A small masked image model, trained from scratch: encoder num experts 16, batches of 256.
Rows from expert 13 of block 5 of the encoder, named by matrix and row number. Rows with one number belong to one neuron. Each number is 500 + 25 x the weight over its row's rms, rounded and kept within 0 to 999. All counts start at 0. Numbers have three digits each. After the name is the row's rms in percent of the matrix's.
# gate: expert gate (encoder.blocks.5.mlp.gate, 16x128x256), inputs 64-127
# up: expert up (encoder.blocks.5.mlp.up, 16x128x256), inputs 64-127
# down: expert down (encoder.blocks.5.mlp.down, 16x256x128, transposed), outputs 64-127
gate.60 013:488518521480496497491525487494481511481489505493492461487410470516482473462481487521522525479538532495450516496482505487506421488532502495471494492470520497495496501515479527463494499500507496
gate.61 111:482441481467484449493494482454547482488516499484471524504520476504561468511499527502503502596516453498560497506510426527487530503530532496507507503505507515478507472487530503510496527530499525
gate.62 092:495498499506517527504477480503527495452499484487512490507504505492483557531484494492454480558457499470553469541502465503503585468526491529527501499471485514505505509471489498516506518502507498
gate.63 155:532497483475512504498497491477527519480534509503551525589496491480553548496483489452482469468507474479472515480494499545515524521457509572514500485493497493454540519516480566528540506493496503
gate.64 048:520514508508487533505490486506509526527537497515529490509525503535481503508508514471477491532473579501511522496501530465500542504471498519490479493480518504511513488482478478520512467509484505
gate.65 179:512453502503473461446512488447527470477527523462502578522507482514548491491499517505526494501510435517480492489521496497487486517503530488514498507491503511477520498523540527510498534541517480
gate.66 120:501544495467489491488515485517492512517458488486496529493446494491498496493483513507509505493503566492531495519504490503473522508482508486477501490498492471534479469449490465498489493485479514
gate.67 060:482500490500494507479509505502531507518502512484422480435491487502497385477491504516547482488536493516492493490513435492482420496530496460481498501543490482541504512511544457485473491508487512
gate.68 029:505506521452491509503457460523476528482540501526551449548495521502522534515493505522516500513521456488457548512508520515510513506458503540493511500469487493520504502538460558508489473474509480
gate.69 076:491449499493481469524519508453508478518477510513474497487518470503555464495493490516503498486525486534443491493510525524484512514524534516494500498484502511458503479568507474534511490504481478
gate.70 140:519503510531493509515477497503504487446487466492463503478508491471486503506477503488468493529471497483556468539496470506489556461538501483531510497504490516511515506525491511484493492517508502
gate.71 042:477532516496484542543494483524460517511477490541517463457513506507509463509483482512480502452501564524475498502494527457503491490482480519482503497493505487477501486474502458511502482472494516
gate.72 069:521556520551490496501512523497518486498518486486570492487509524503501529492500516501511506458490525471439509490518568476508420510496465526484492499513497489506511518547458529497472433499509464
gate.73 020:512518533506463500527503551527544507479470489510525528505466488479496505480506506536487491493504537509512489438505527502510457516520490470510484507530483529528532498492511544494475493498481494
gate.74 115:485522495476506474486533486499495484494506498496461506498439496513472446466495476519531515468521532513488504481508472510479444507500507457464504494533500493504508495485553504488461492499510493
gate.75 171:522490482452489475514513486483490511531540509523471462564506480506493494481505442477496489507487481512428518505501543552524499492485505520515504495494516501412566504546534548520518553497518523
gate.76 169:487508493501477517472531509555512506498459522466481511491423484491496433449494480513544509474514540453488522496522492493503449492498510451475502488512476509525499486488539531489496512485485477
gate.77 137:537477488498483451499506508470503492485542517493539467486444500482532522521501469490505490523481473483475507500494525521522493507527515552495499507468507508457547521521511536552536500506496502
gate.78 016:530520507509522501482501532506464515543464511479506491480459497499489541493522513503492528445528549483464508476505548500496534520512469517493525500489504487542497519497464446504543480541531534
gate.79 027:526518507481508471513471496433529524501521504496504467574557527505513567523510507480466472548484486497511500498503541524484540535516479556522504485485535506461493509463473493511515529508499511
gate.80 143:486490515510466465495517516470491484501510512504452521508508512511493442483502501515475528479514510540483483500508514539484424508499517443471493497513524508488504494548506537503486490514495473
gate.81 181:473475511493498517519458491474524511502510505524461456521557499494522469496494495501491499535486460542472500489503542534515484498513516527522497497474507505451536523519521543507507524528509519
gate.82 107:466523501476505544507506492526491516517502473505461490478458490499443471499493495517488504509489582517503513501492503498487532502492506478488506493487489484525495462479483469499485446488483507
gate.83 104:536502511503465451537488512452501477469511488507526470493493499487508527508479479477462496534484514515514499519487489485507563473497484524512504505523501501457518511508521514529492544504515478
gate.84 106:472538504481515532510497492530476517536484479509489489478454504494450489498495502518504494476492584491485518504492519487494535494476494478478505495484487478526503481495462480493497448484482500
gate.85 069:489509491502475532506508489533531485517473515482403492460481486489480426478488495515533507521497508509532504496511427466475462494544519451481501501512480490557492478473547430488467464516486496
gate.86 168:514439515479470495486509485454529469470500512508487505513553484501567481521489515509484499548512435531475472496503471495503488514510527503502497502524497512477506496496558500496467526525523509
gate.87 012:491490485461491493506492498523516518529479489568486485532507485481502439514501523515499502539465490506542516500489483493484478506485514477513498477508521503468531469539538528476483537462482526
gate.88 015:512484491528526501475475493532477502512428488473492472475496511483492520490477521515523547484551507501485486523503538489482459482512474485506542493512510512546490494501515528471509436470488448
gate.89 015:504481503466499496528501494504527539465500482503487505523503478506525503526495537517484483488535478523522473481509419512501567503503499505493489486497484523504530486464525482453510520483495506
gate.90 012:505509542526509485495500476522499529497548486481535509493443499527533487501510539504512460519510507450533514490527528465470506516488516514521476461482535509522514494497458512511509490504481504
gate.91 086:525498496514500510515480486499538483444512495477529539544521481479532589493471519453458483478457495471548484517495500514498571483499505552518501490504488522502515513515453540510509525514506472
gate.92 014:479562512470482528521483499495461486527508473541445465487483518475451471483492509500474523510502552536475506490506491481521518484502502486506488503528515523489510485491511478485471496496498509
gate.93 029:506537531505514480514523493480459505544504482487541458469483478485487480474508503501466529446517534511420496500550528503508495511497464484491500502481483514525492535527461468479514464505526485
gate.94 191:486485515495464471499510501481436500518555518525535531513466498504490522502494482488531499463525467475447528487532499531537443532460510475487497496493490498494521505534463563464510492514489500
gate.95 180:529538523534532517503494532505471537494499516511563516526463550502442551488508486475522503427500500459465530478499550503525462517483446526503491501465517498513506531541443532503538454497517476
gate.96 052:503503492485533483493470512487493511503527508504542510528482514510499564493509509512468492505509527491494477531503524559515523493486478511510503498474513500468500525524484467528539537499506496
gate.97 112:462458506466501496507469464508486521498558518533478511486494485518451466497501484501498500474511471518482483514490485495519520486501521486519497494473495503503496485516533497493537537521508530
gate.98 039:510465493513494468490483504522478496487490516507523545550495507526444541499497525484496505402513478474447507505498574484517498509488529483489502495487497504526505482547502479528542541498477472
gate.99 103:544512506463458496490483465495455531502517528545553483460484506498561451507497502486536489497538477523477510506500427499505557493489512511484513495502482479526518496469549460499508490530483530
gate.100 057:497510517528512436455519509476493497507520525495467534468489538523503525495505507487486516464513473503465461533489552538504446520507499474505497522489531519467513499569533525515488547506514484
gate.101 009:485525485561502483469452479522460520495428488541515449517450517518511520532501511507501527491497512480558481485475527466467498490484496492463475478486533474532481509520501559491492514476498516
gate.102 074:490505494512479513486512494531530486512482505481396492448491489500489411481484490519540513535505482515516504510510455481478439483531510476490499501527490474539499475475539457482464486519491491
gate.103 073:510545518534518517503501517525460520529453492484528507500457521497448521482494478513500508412518558467429517487516547489501455500475469495496504501474498481528509517521457480494510450483497469
gate.104 017:495520493480517528516468493532500501480494458518502471542529515516504504467497462522476524545474571497528525504496509500492542488520489524477486495480512487485498470470501498503460495494474492
gate.105 143:477496498487528537493483483522554486449492494479497511542491508472457549519493501484467484556457508458555476531507455480507588467492504531501498498493483521502514517418458540528502514491508490
gate.106 141:530505503484476538467484487515515514457487508522574492506516495473539493498492527475538475533492492511542521497512431477480560529463517532489501489508479481552513524440478495484502475522492501
gate.107 108:495449496488497480515494494460528507502506517482479484499514485505527517510499501477487494550496446498523472504499482522509499496524532530519493503508511537471521513502532479509536536522521541
gate.108 107:518540504506476507496503500523507498504473484525515490515528505503518514495499513520492502485490570475485523487503533449483513506489492497471504495510491479504509469490489507507456472480487479
gate.109 136:474468513491486481489479503473538515497529529511498497505519500499517499502519488476484491497511448543475479504514519513510457521506515522516488503486508519504531511530540530502533523536513514
gate.110 032:535523518541482487506498495517513501466494493463529526497491487483511539483496528514519491492479538461530494485500468475487494490523483482495499503522488512537481486501450516487512497479500461
gate.111 104:492455495473495490497498490478527494493517515507475498509534484497530484514497512476483508568504437506513469503498476524507472479508528514521499500514517522475491507491539485510515552512516531
gate.112 139:490549505488498530495510488536489499537475486505503527482480503496463490489502510516518503448494571495470529493516505464482498496467504478466503494496490471531499469485469493492477453487472494
gate.113 082:494545503489494505510492501522479517527496474505486480506492508503461489496492487530493505492494582493483515500505543479485504481478485501477512496499489479510495481496469467506482464476490493
gate.114 141:533518517526509531493478486502543492438487484467498512500538503473496525496491534494475483548456521490570475521503445497487541488510494494517496495498502507528495510461468490489484499518504488
gate.115 075:536477503538484464484473492511460507511476513506553502514489511483564513496490514500523487474532487476511510514502502501479483512520500505507494512487487498565473463510501555493532534525497494
gate.116 012:471490486479491475524540520476533521517510488549478503500524522526465455527491508485479536526519478502484472485523484507521432508488482485512491498506522495525515492528484473506509466480482514
gate.117 054:490549502505510496480532513543504467517464478486526514465470490494497509489492496518522509476501572500496496496498529481485451484500494495468492493527497482529492490498479485518450453488488473
gate.118 143:522547498508464516491513497489516502510501489496504498514542511504539515497500537500496506509471560459469537495506526447506481513481488524462495492515501482475501488496477511525461476484485475
gate.119 026:496501503462463500504518483506534504503471500498458514517566459479545473482478528500496493515514518521494507498546540468469527525521539510468502497503497501525498465503502498498481577516492473
gate.120 175:478454485493482500495496490491492515537544511535497502523526500508518462507511463481504494471499467501435505490523523510541484513473497499514496494500520503461552481522538543497530510497499541
gate.121 010:523483469537492496465451500516518577481496503504465518490474556541495555525498495474531525503537513509496481502505535468525477436529493509556469487468530519516466487500457485476512508476493490
gate.122 028:504493503488462487500511481476487509491482493550471493489524482479512431516484475516509516551510538515516482495487425518486495511523516447488497503490487497476525484506535541470496554479516537
gate.123 182:496501493510500539502508503560513511503485512459520519432458486486490478476483524494529499520506519474534517515517473464503518520535512466489499500493469489567485491459521500479504470515464489
gate.124 155:516532514543523522499492492520457549537501515499515487515457538510454523492497495489482519406532525516446487499493569527510475500487461484520493505473515489517510514538498471479546470516509498
up.60 014:471484481450514485510515500538463489531450505480462488484450473514489467447500459489504511464506534446493511511461505481510518506498530499452518480507507496485541481494527502499497489532492496
up.61 113:469444491467481478503508490476538491500504503486475541489514461501543499492487516496499477557509453493545485491501452525496515511541548500513492498500505519475522463504536517506505559523491518
up.62 093:494497500512524534506468490496536492448498485489515501509501509485485549537482505496459487559462494459561472536502470498504587467517494538527499504482487510509492495463479509513501498491496498
up.63 154:528511478475514506499490491480527521482536504509562519590504498480554551498486492449478469469502476480469517480491506534519530525468503574512501489491500491457535516520482574528538512492495505
up.64 049:526511506516492521508497498516510520516527485513536489501511502529463515517509515483477505515464568493524525483494537473501541495479494532496493505486515516517498490460480470527509457506482502
up.65 171:507465516518472429445492489465528484458500508472497542529530493506549503507496530512528497493533452520479482509514499512489447504507533491504494507480506511499518498536534556504511538519508474
up.66 120:503540494468497487494513496512489508523468486488487531490454493499503499491489520509502502493499566504533507517505483490469544510480499479479506494497491470527473483451481452506482491491479503
up.67 059:502504509508509502512497499493469485490495497505564518557513509497499606517501496481455508500462524475512495518497556515511569501478496541522503497454509520463503495489455546514536512495510486
up.68 030:503509500466518525535494497496489514517507494503572457536515514494533538511494496488514470473488455475468563496501497505543565522442487559514503496467503465489509538490463535523493492497514504
up.69 074:503492502480511508513490506534525480467495477502479499495488489487477506491494499512503491534470470467599492507510419512472572507504498484502509495516494504507500492450469515475471509490516483
up.70 140:521498511531495507513476500500499486449488468493465508474510493474487513508483507485466492526468498482561471542497477517492556461539504481534504498500496516512517506523486508486498495516515500
up.71 044:479450471519499487505510529483486488512500501492507530495497497510512536490501516497495514462532448519514474513492477497524487495529520507514499504489509530477545503584557531498536502504515499
up.72 069:537554515553499494495511535495497480529480506495533506482515525499491524485507491502518502450484532476470508482502545460498450509489469515482510511516499494511508517536472548502483433492509460
up.73 020:455458539532503484485537523464478521512500516499497515454497497532542510486508470494494479463485471525479492501450507504510471498513485501515489508545514494491502479536546552483520489531498473
up.74 114:518494504519493519509459511509515528480493498521548481521541504495539568540494524479469495524487488476515479505494528515516527483504483544533491498465495502511491495533437511494543498493489507
up.75 169:523489478450499479511510493481488510536536508522470462557509482507495500478506441482487494506485481518429519504500546557518505493487502531515505497495517502414576506551533540527516556498521517
up.76 163:513492504503520481519475494439493503498544482534515483515568517505508569552504525477451490530483465550509470507481501511489536510508490549525498505494525491475503516518461480508505488511511520
up.77 139:529482486497486458505504499472492501482540505499544457492451495482533521525506458484506489536476473487476507513494524513523492499524522548491498511463509510466541522527505540552536507493502500
up.78 018:469428492497491493521510496479518470495482468494497477517497496481554471500491501510503500556445469462507481484514462537511520517525488498511505501526489518444510523487496554485482521505507518
up.79 027:519521509493518494520467489447507510517510520495508468552561526519501565515507513486452489552469492500499480505493542513500553524516491531534508491460527501475482517464476503504516545495519511
up.80 142:532511490494521507483487470539522531501497490498542472504496491498515579502492510492506479517489505468527503503486501481496578489499479553530502498483479497510503506468496467497521534513520514
up.81 182:476473510493500518520458494474520510498512500521469454525560501490520472496493494500483501535490454546471499488496549538515498501518507534527498499476508508446545517523520539514510523528510516
up.82 109:465528493480511541514505503523496507524496479505472494485446498495444469492487499519482502507482573518521511504492498506488526507498504479483504495487476489516499466474486474493483443492491515
up.83 104:471499490488521563474502487557501521530479502496478538504505506512502460485518523519536501476523486482470512482507505500496452530492514470492499492468501499538479494506493486466501473493484508
up.84 108:470540500489515535515502506533488522537523471491504496478445506499439505496496507513510501481478567480509519502496508493495521504482492487490511494484483483519502487478455484489496452492481505
up.85 070:504506498500481527491505481531509485514476502482409497472479490499471442481499520513532517514510508519541489506497446471468475490537513450487502509524495490551498460467531448474466465517489486
up.86 166:514434514479470491488509488454529470466510507504489508517555483500572488518492517508484499551512430536482477500502468499505490516510523502506498503524499514473502500495556504494466530524524508
up.87 012:518544471505483502509459502487477508472547519518508486533456531496496512493525516465496504520490466514474527526519549519535442487510509508479499504500530552504519517518498502493499479479493499
up.88 016:514525489504494520482536497461506514495536540522500515562507520519498483504530517470478474510474480499543480488505494528522539513489518527462532526501491485456522512483506491500469561526506537
up.89 015:494505492535505485509489515481450471518486536492533495475464515498469507473488464492500534470501525466476518502491607510543381483525493505494508492490482522479478490543487500529480462505501479
up.90 012:491534530500449464520512500539494496514464471506500485453468459513505534484534482489530470487517536494523532484531544483495536483517473532523498516499536526508476487487490475513528467493514502
up.91 086:529480503510503521520477494506534480442495488485535536542526478465527581495476518467456481486460490467544490513497496499495587491496510549520497495502485522505513519516455528520507530507505465
up.92 016:498548497490496523485499480496475517503537509501469469462495517504502471519477510487475510548504559453520471503518494493508491440481479482493498505556507501514479460487486469522463485514473529
up.93 030:515450503532461496500547518478556517493452506498495527425502487511566448496505490502514509531522465508533533485506451489480475539545493451511490507507523488493494475511575449501514508513484517
up.94 186:512516487500535526504484497514572496479444485472459467489530499498512476500503522512473502544473528529553474513471500465462558465536496525512500500511510501505477493465539434535485513485508500
up.95 176:542534531538535507501491523494464534501522506480558487517458535511450537515516494478514502424493506464432532479504550511527460520469449527497486508456520501512501546539437502498540446490517489
up.96 056:516489488487544500496480514492469512527519499508572508529513520494488547502500488489456503524492513476502472508494540550515509494478484522520495500463506507460513507527460463520528544492504519
up.97 112:543544497533492502498527540490506473508421492480523500515499515475524538497501504501507502512477545475536510472501504489476478521509492505481498503512514495492509506480484521505463469467496464
up.98 039:497498498464511521521468480518499497529520514551463460471538494485476428513490474506522504551508512490489494500512474484507521494469494503493515492509475501485516479461503495486516483508491529
up.99 101:529511499465461490499480464497457535505513519551560482459498512491558465506504497497541488500535469519480517506497423480508557502502511506490514498494486474535512492462547459489507489520482536
up.100 058:512505489491493494444497484487533483477527514523520554556551504502570512482486545466495488459524483540516484521491507488479534531481514535511499490485511501487500492514503504524501541553521477
up.101 009:477504480542451529496517480494492483508495508526495539478523526494478484464527507518502484510511484494500532509471503454502541492485503505476461501516504526509516469488493503488497505504463493
up.102 075:520493515499522485505501505470467521471518495514602514549503510515512602523501499470454493450493514494489500489490545546519562516463494524514496497479510521452507523529460553526535528483517506
up.103 074:525558515531518508504483506534485524507469492502523515524474533498434531488497503523505506417503550481459529488504530486498469491450466500501509510489497493539488523510433496490496444483500473
up.104 019:505496497495495467492524491465504516505484529480488512488484507500493519529511519475538488495532431496475494500504473522537433499482509479497522528504494508499489559545498525502513514495507516
up.105 143:519495498509468461506525519477452514555506504509500492452513491528540445481507503519530510452547494541446522472498538510492417539513497467501505504507519481488488488584546458477499490516484512
up.106 145:469495499499511463542517507482474477533485482479415501497494501526462500504509462526469527480503499496442488490506559529517439475534481473503502506496513514449484489560509505519480509472509493
up.107 110:506554502513499518487505502541480493506491486510535516499484507495469478485490497525513502437507562496467528489504528476492491513482480474475502497495489466517490480502467516496470466477475463
up.108 107:476455495487517482506494504480481495506513517481485519490470490498476485492504476475512504493507443525521469510490471539516493493515527494523497499481510522496508519516530498502549531518517522
up.109 133:476463508497487479489480502480543515490541528509507496510513499503524501501512495468483486498518440552478482506514517521508464523509507530517491500483509517499520517529537539503531521538513518
up.110 033:521507501536493486497510492511488493486470509470506544479491499490507530497504522511512501492479528465521499503497476475505518484523485477503500515519491510529486494483483512481507477496509471
up.111 103:504549503530495504503504508530477506511480487492524503485475516502467518485502491524521498425500568497494530494501522471491510520493479486475500499486490479530507490503461519493482463493481472
up.112 139:491553505490503529495511492540490501527474480503506526485473507496464492491499504514516501453500572496480531493511503471481503498466498477472504496495491472532493472485467504487479447488474495
up.113 082:518448497501506473495510501473509486473506529492504505501517495499528509510509519480508505514498427511499489501502463514510482517515513497517495493501511525477498522525535521490519542517506516
up.114 143:532520521523510535503477491504539491439479478469498514497537501470496528500492537501474488555459521481570483524499454489483551482509498497515501499500502507535492511462472490489485498504499489
up.115 078:504494505537484494504477513509456519494481521507596505505495507472545490502492524485538484469510453465538502491508475517505475510509506509508489496493489498553483498498482556484519549505494502
up.116 012:574497486497478530489469531478551501455515522486541469515496503482519525508467534528532505493495535506478548514503499525472484510479515527506501504489498488484514516503469499531491533502507456
up.117 055:492541503514501508482526517534496475515482487489527522470478493486496511497506508523515504475492562490504501491499531479487444490490493486474494491526484493520491496511467484518459449490481484
up.118 143:470452496491529480511490498502487495494493519496493504482465488494465480500495465501504496488528445544516465504496487552498512487525516485529503505490494521521502504507525476478542518513512525
up.119 029:501507488480489497498491476548506456487475454513462511525488493491521479470508501527479500539511511527551480512494472491467552491536516486481516496505485480547505461445542503491451521491487474
up.120 175:515544511506519499505506514507516481465463493457497502472477498494478534494488542519497507530492525497569497510485475481466510487524506498492505507506481501534453522474462459504466487506499462
up.121 010:492513496520477499510454444480529503494511468516476474489533520491515521535473483491484472493492490505495533477495515515526491496488544474508517540505535522533489477504462525526488478503525518
up.122 029:491488510477476537507531489492493479517480485503510512478548466464564407509483486518512497522470497523531505470499440488464565516514511494491527483501481490495495509447520526485491533497499514
up.123 181:503502506496488456503498505443483493497519491537486486569543515510507525514510483501476498474489484517469485473492535538512489483464493532513499494508528516431520511550478501525498535492540510
up.124 160:515573519527553503497461491512494533483529480530513494520483537488467541485503521485491490443489534520510495510494498493488518479464466510529505502482505501535465555500439505468516471514527485
down.60 017:486516486503484500501504524503545515524507475490515493488543506508482492501529529500539491513485497522486491490367513469456502515477507500478503506480474496511474535521428499531495507530485488
down.61 101:506460495494500499501490490524440519501494490525535489518494523525504530500498503469493515484500507487452492497282495508499472508435500481507508499507562497493495442498470505494481466460474489
down.62 102:495463515490481506490506495540560504502500491521496492538551507500414546508504508515504468516466495486528500496430564515506491492494498471491499518493490492511489581504467501501484515531514506
down.63 148:498501505472475509509515493526472497517502502532481507568534499533449513490488507502507488472504492488454493521374518484504566489480502493491501501508473500502489554496511494505483489557505505
down.64 051:505456505490497498520486492514569491488489498509486494516523496478521504511483496500496517521481508491492513491228497518497529491467492514500497478503508485504504485500494502492502526497486504
down.65 159:481444505498491479542490500501489487507499502486519504522494501488470489492496492499492510521484511479490487507336507503486519477445509497493495493503484510500506510508483498489478493529504484
down.66 121:516468498483483500504519468542542499508507502500466503523526507534460501470499498483511534536481488499533512494326550541497493501480500462509503515500478494510501502501498496509487520539487499
down.67 071:500543497505516508502506503475488496489495503479498507438467503458566483475498502481482517503516510505492504493633437478498449495487515527508485469506488510501510419499483503498520515438490500
down.68 040:507496479509506485530489508495509494555496518485497493512563490523431503521513488484489493489505491503460489498365524502488515493477495496488504551512506527492531509501504492491497479519500527
down.69 078:511496519495501493496500494508450492503495494494530500509421507482572538516505493512493507505505512480465485505488464495499541514487501559496487491499511509492492450501484504488518497467513490
down.70 139:490467496489487509497508496511574506513487498502476473511588519502454506483510505506510470502447517500501486491419578522507499502481506485503509517490492501517502540499506493512497477508506501
down.71 048:487523501511501506479511499472562499508483486467508509442525479531451492529519506524483510469501485504512507495682505447503552503521480482515494503488514500519470467506531493501500515484523508
down.72 069:495481504498502507509487491556467518496508509514494512502494511544485523513500507494487526496506494497497489503254504476504508503479500498502500496493520494526491410505501504513495490491480497
down.73 024:507535517506492464485452468488514508457483532504479492476483512562516490522510495476496499454488490501472496509475531516486516491468485497514463488506516502504497530459534493497515488580525505
down.74 124:496536498524527500497482510449501498476500502488461507430454517476565468469503501487492514490524516506496502510606469471500484509516497515498507486497522507480509448517499500504504535424483494
down.75 166:477478505481485495514503489542521501514515504504459510489546496515469490478494501496504521505512495507509505507418541479498498502409500439498501490491498499515502510494509498505500522538468507
down.76 160:495514496515525483507489537455523513494513482471516499419454491473543446491506488505496507518504489507525488487614428466502452522538507520495493486504493505501516450484552501511521513455520509
down.77 146:510466493484470496507525487526472516503508500516509505549497492478465562480491491519507485503450499495478505496395547511502504484449497524495501484496467497500502572500433497514482501535506504
down.78 022:491536482516477534517495513503496481495498498471540512501545439529547527532495498461509515460487531452451488505580514510509547491481484505504481504480501515466488534503486493504533489549488472
down.79 034:503499500480490489505513510544503495512501499531495510516521531535455487535496489501511528529512495490511501491345543507511498499494505461506496530497507507512495522503500486489513521549507502
down.80 137:500527493504499483515507499451509510486500497475502504513448527492526487485507499512504531480510500496484518502621479492501478489508495493497502496513523497484501477512484497500499522430511493
down.81 165:466464483497483501511523479527524517496505511505456507528546506543430527484492509506501500515483486502503515494342518501496495494460501467498501531497485495501508488504512500506489510512468514
down.82 108:503471517482482502513519483518543479505505495475479503538477501498434501506496493524506524525476500500508501494285513518499519490491506482508499500505437499498501531501499498498502513544510496
down.83 116:511548479504513488495487516492454500513494484510543502467478484481534458495496499479488523479526485500504502498614444506497471501519504520496496486504519507490501444492509499490509487445499496
down.84 109:497461509493488504508513474514539492482507499478496506529488506519437517481491499514516524522477509495499504507303526527496497490465507486505509501502456503501509507502480499507494500542481489
down.85 081:499480508489484488502507498511444489516502497499494511566540496563459520530507490507514502485500508499444490501346528524506558494482497501499493518497507497482491581500499503503495483573524501
down.86 150:485467502498494522484522471534497505488479500483507498511469496515433512482473508498505528490504493497483503516309516525503496487469507479504501501492472504509515475509478501508472471531498490
down.87 015:447488518487500534484522524513488537502510493461459501474513516485500496519515485488485497568515538511522489509582538459496462512459516466491503519511499477496505526472560484534487513508446486
down.88 021:487473491480528521481495496470526504511502516505501473494546486486444489531517517499480496520502491523451494506609497498493507490519515501513468533487511535509498552536504504545483480501537497
down.89 020:504514488495518520484508484483518496471490499529534509472532513475511494493515487505525483490518502494446475508688514516497441518523492504521455532500509474537493549501509499515507451492495499
down.90 017:520474493502515486470515471519534515518499488515519499521482509498469483488520491506531525552536508464468538493388486521502512446501473481461519494526494500491520478499517507478504454500484533
down.91 094:492469489491499505524520490519563489518496497504504486584537498529448527480498501517517468496477511491517488499389536496507541493517490467496502538503474497500500565501521495514505476547531517
down.92 019:498515493485503480489489508500501518495535492504496489510529493456484468473477504515522508491500487507514473498255468485482503509502499496520487464514484496515474515510492519514479499497508516
down.93 033:515500497489494493503503508504570483480498500471491521468496472488506488497484501540500479519473503511542530485633530461512502487511522486489489482488481516464508546508550499510528542503480457
down.94 180:519542503520501502493505511495437483494473507496548476522457517511516503461481496535494519501543490499449499504601507525502438496541498512506506527507492496478496502516464502502509473441505493
down.95 148:492485518493511497493500489519413512507492495511513502524473488530520533519501500502484521498521510490435503511289463492504505505502506503500492465501517507488510472491506501510490491512494495
down.96 063:517478502515496491513500497501506492509486508502508492523510493548490522534503505499522495502501504524498503494322560518499490497530495494494481521499499487480504560487492505501463493516502496
down.97 114:518518498511516518507509504453476495501498499494538498505438489481571489543484500509507481503508500515482483499659482501502512503562495539496491491502474499477495591494490500508498499522531514
down.98 045:487534510516489493509510494467545497512502503494496472480500512541448485494517489478500494503482504517533504496536522473506496501524492512500491506506520507512496446522528525501504482482478515
down.99 115:483441520494493492476516501504529502489509508487468495478476497500489506536508500490492496516484493500452474511386503500496553499491496535490505497487471499520517536490513505509468501556460507
down.100 062:510492498504508500514498503491468508495498507482504514499483541454488519496496488528481496520492499500540481495399486520499461482513496449502503496497512493481514508512465500489493511432503501
down.101 014:509476536527475461459490499499475485521469491496462513467441517485448506503505499498494515492492470500516489533504496513545470471529501491536491496462513460512491498496502500505507501506484517
down.102 086:495524496508518511496498506505534507494502506482507479437470499444531475463494495520487505527495513505540510505649422482497453508517504509515502484500486499504502409498503503502523512443483499
down.103 074:506460515495521509504511488527472522490504493529512493528488526522486544497502506517501512491504511499480494500260502514488476492442495474502510496503515502497498459495474498506477510486468509
down.104 023:500516480511496528489478506491494531489513498489506499492520487488487470502514481504487513512519479479513512510733526487518459486497500512506522510469507481519490502500508495525499459483503490
down.105 144:499531510521524507508488509477438503500505497485525490473475500486570482471512488474491519484533521510463508503546481518496512510513491572504492485499519505498510450508488511485503474480513481
down.106 153:520525499516527505512497499478442507483480489517530496546456524484526517486509491531517479487514500511490510492540453540497499482539500485489507494495551500453494482509471495478507460427552507
down.107 107:518544493506508502509496524441486506510506502511523489474502490460568456519499497501502485498509511512501502496711501500502483506549501531491506509500484499480489548494516502495508489483533511
down.108 100:516542498511510505488512515471448490520491495503543502483473492491542501521491500503504478477526503508507498512734499490497507504579490538507495508502473498493491560498516502495497490525547510
down.109 124:488458511496481506501502492524523505482519500483478525517539507515452500465502500489500514522494494489526516517302502500495499490417499456506500504508488503521492475497536500493503519519473505
down.110 037:488501510504478498520497502526534501478482495487467509479539487531429494477505498485508528506503487494516497483305505488494505503473492478504500509488498502518519455489490505492509492514499505
down.111 103:510527492495504492487495525465467502503508497511521505483506502482580467522499496495500494498515507497500492503712476488498485500568499530492503498495508503494499551492548500497523493490548514
down.112 134:497463500488489510502512454524523495489499497490487510544494507520447558472493508507511527513478508499494507503314534519506498492465503492510502501497492500507502502496477498518495520530491490
down.113 078:503552492505506497509496507489471502501503500500507499473514491497536486490494497514497486483507491510506501499771490465506498514545494508501503505507517494506504510497521499496511500482524520
down.114 149:474471495495477510485501500517589504498502503497460492504590499501420504482508505484499475501457504499531493492450557508502477503481499456503504518489502492540504503499508502508495507516488512
down.115 089:484499504493492485487512503541527497515517502502487495476477487489470497537504507471498512474493510478491485486360503518508493503470503509505488506502455510519485507489519498494491506567464497
down.116 016:496505476513520493477513507480446500515518514495502479459485523480537495524495510481500495492513495502460492502615466521497494496506505468488501522506501476492529493480473468491470460481548483
down.117 061:492464497501484498518502486538499491503503500520498493520535511532413518477511500500490517515489499487486512503251507506495521506447498488510507504501512507508517427495479498492497504509474508
down.118 129:524532485513505518484505509473464482499489493492560506512491490489529505519473498518505470477516505499485501511712508503503508497561500531497498507499464508474494584489501496496491497518539502
down.119 031:499484527468501479504516503480479505526517503506501490503464500491533529520516495481489476493506516488562465540300442502494541491544497523514493489480530474519491508474503528473526505483519505
down.120 165:525484498519517504510489511489480501492495494486559484514439502468562491500491491518498499495500494497474505479610465511501496507555494533490505482494520507475496538507498494501504503443524486
down.121 013:479527526518499483517507478453510504494511558497465528514573506461525487486466519501503452506464507489538483537536499492484554482460469529501489508516491533502513462501518500498496511548473526
down.122 034:495455513510485494504494512499482501488480508500521516506489501455514503482472495524485514487502514499467491490352478516500480492488527515518521503492503513482519533501497506534530522422499487
down.123 180:533524506511521509498500509505489503490503490503574486491448494457565503502508493507498495511488483504516516479602470491498465500546505528506503475485494499484503503502487498492511482453536506
down.124 152:507470513509507502465497488491475515485483494514522512523450511504534542529500496507489515501515501495426503502356449519500436502490508480494506482497559506471507435505488494503503490433500501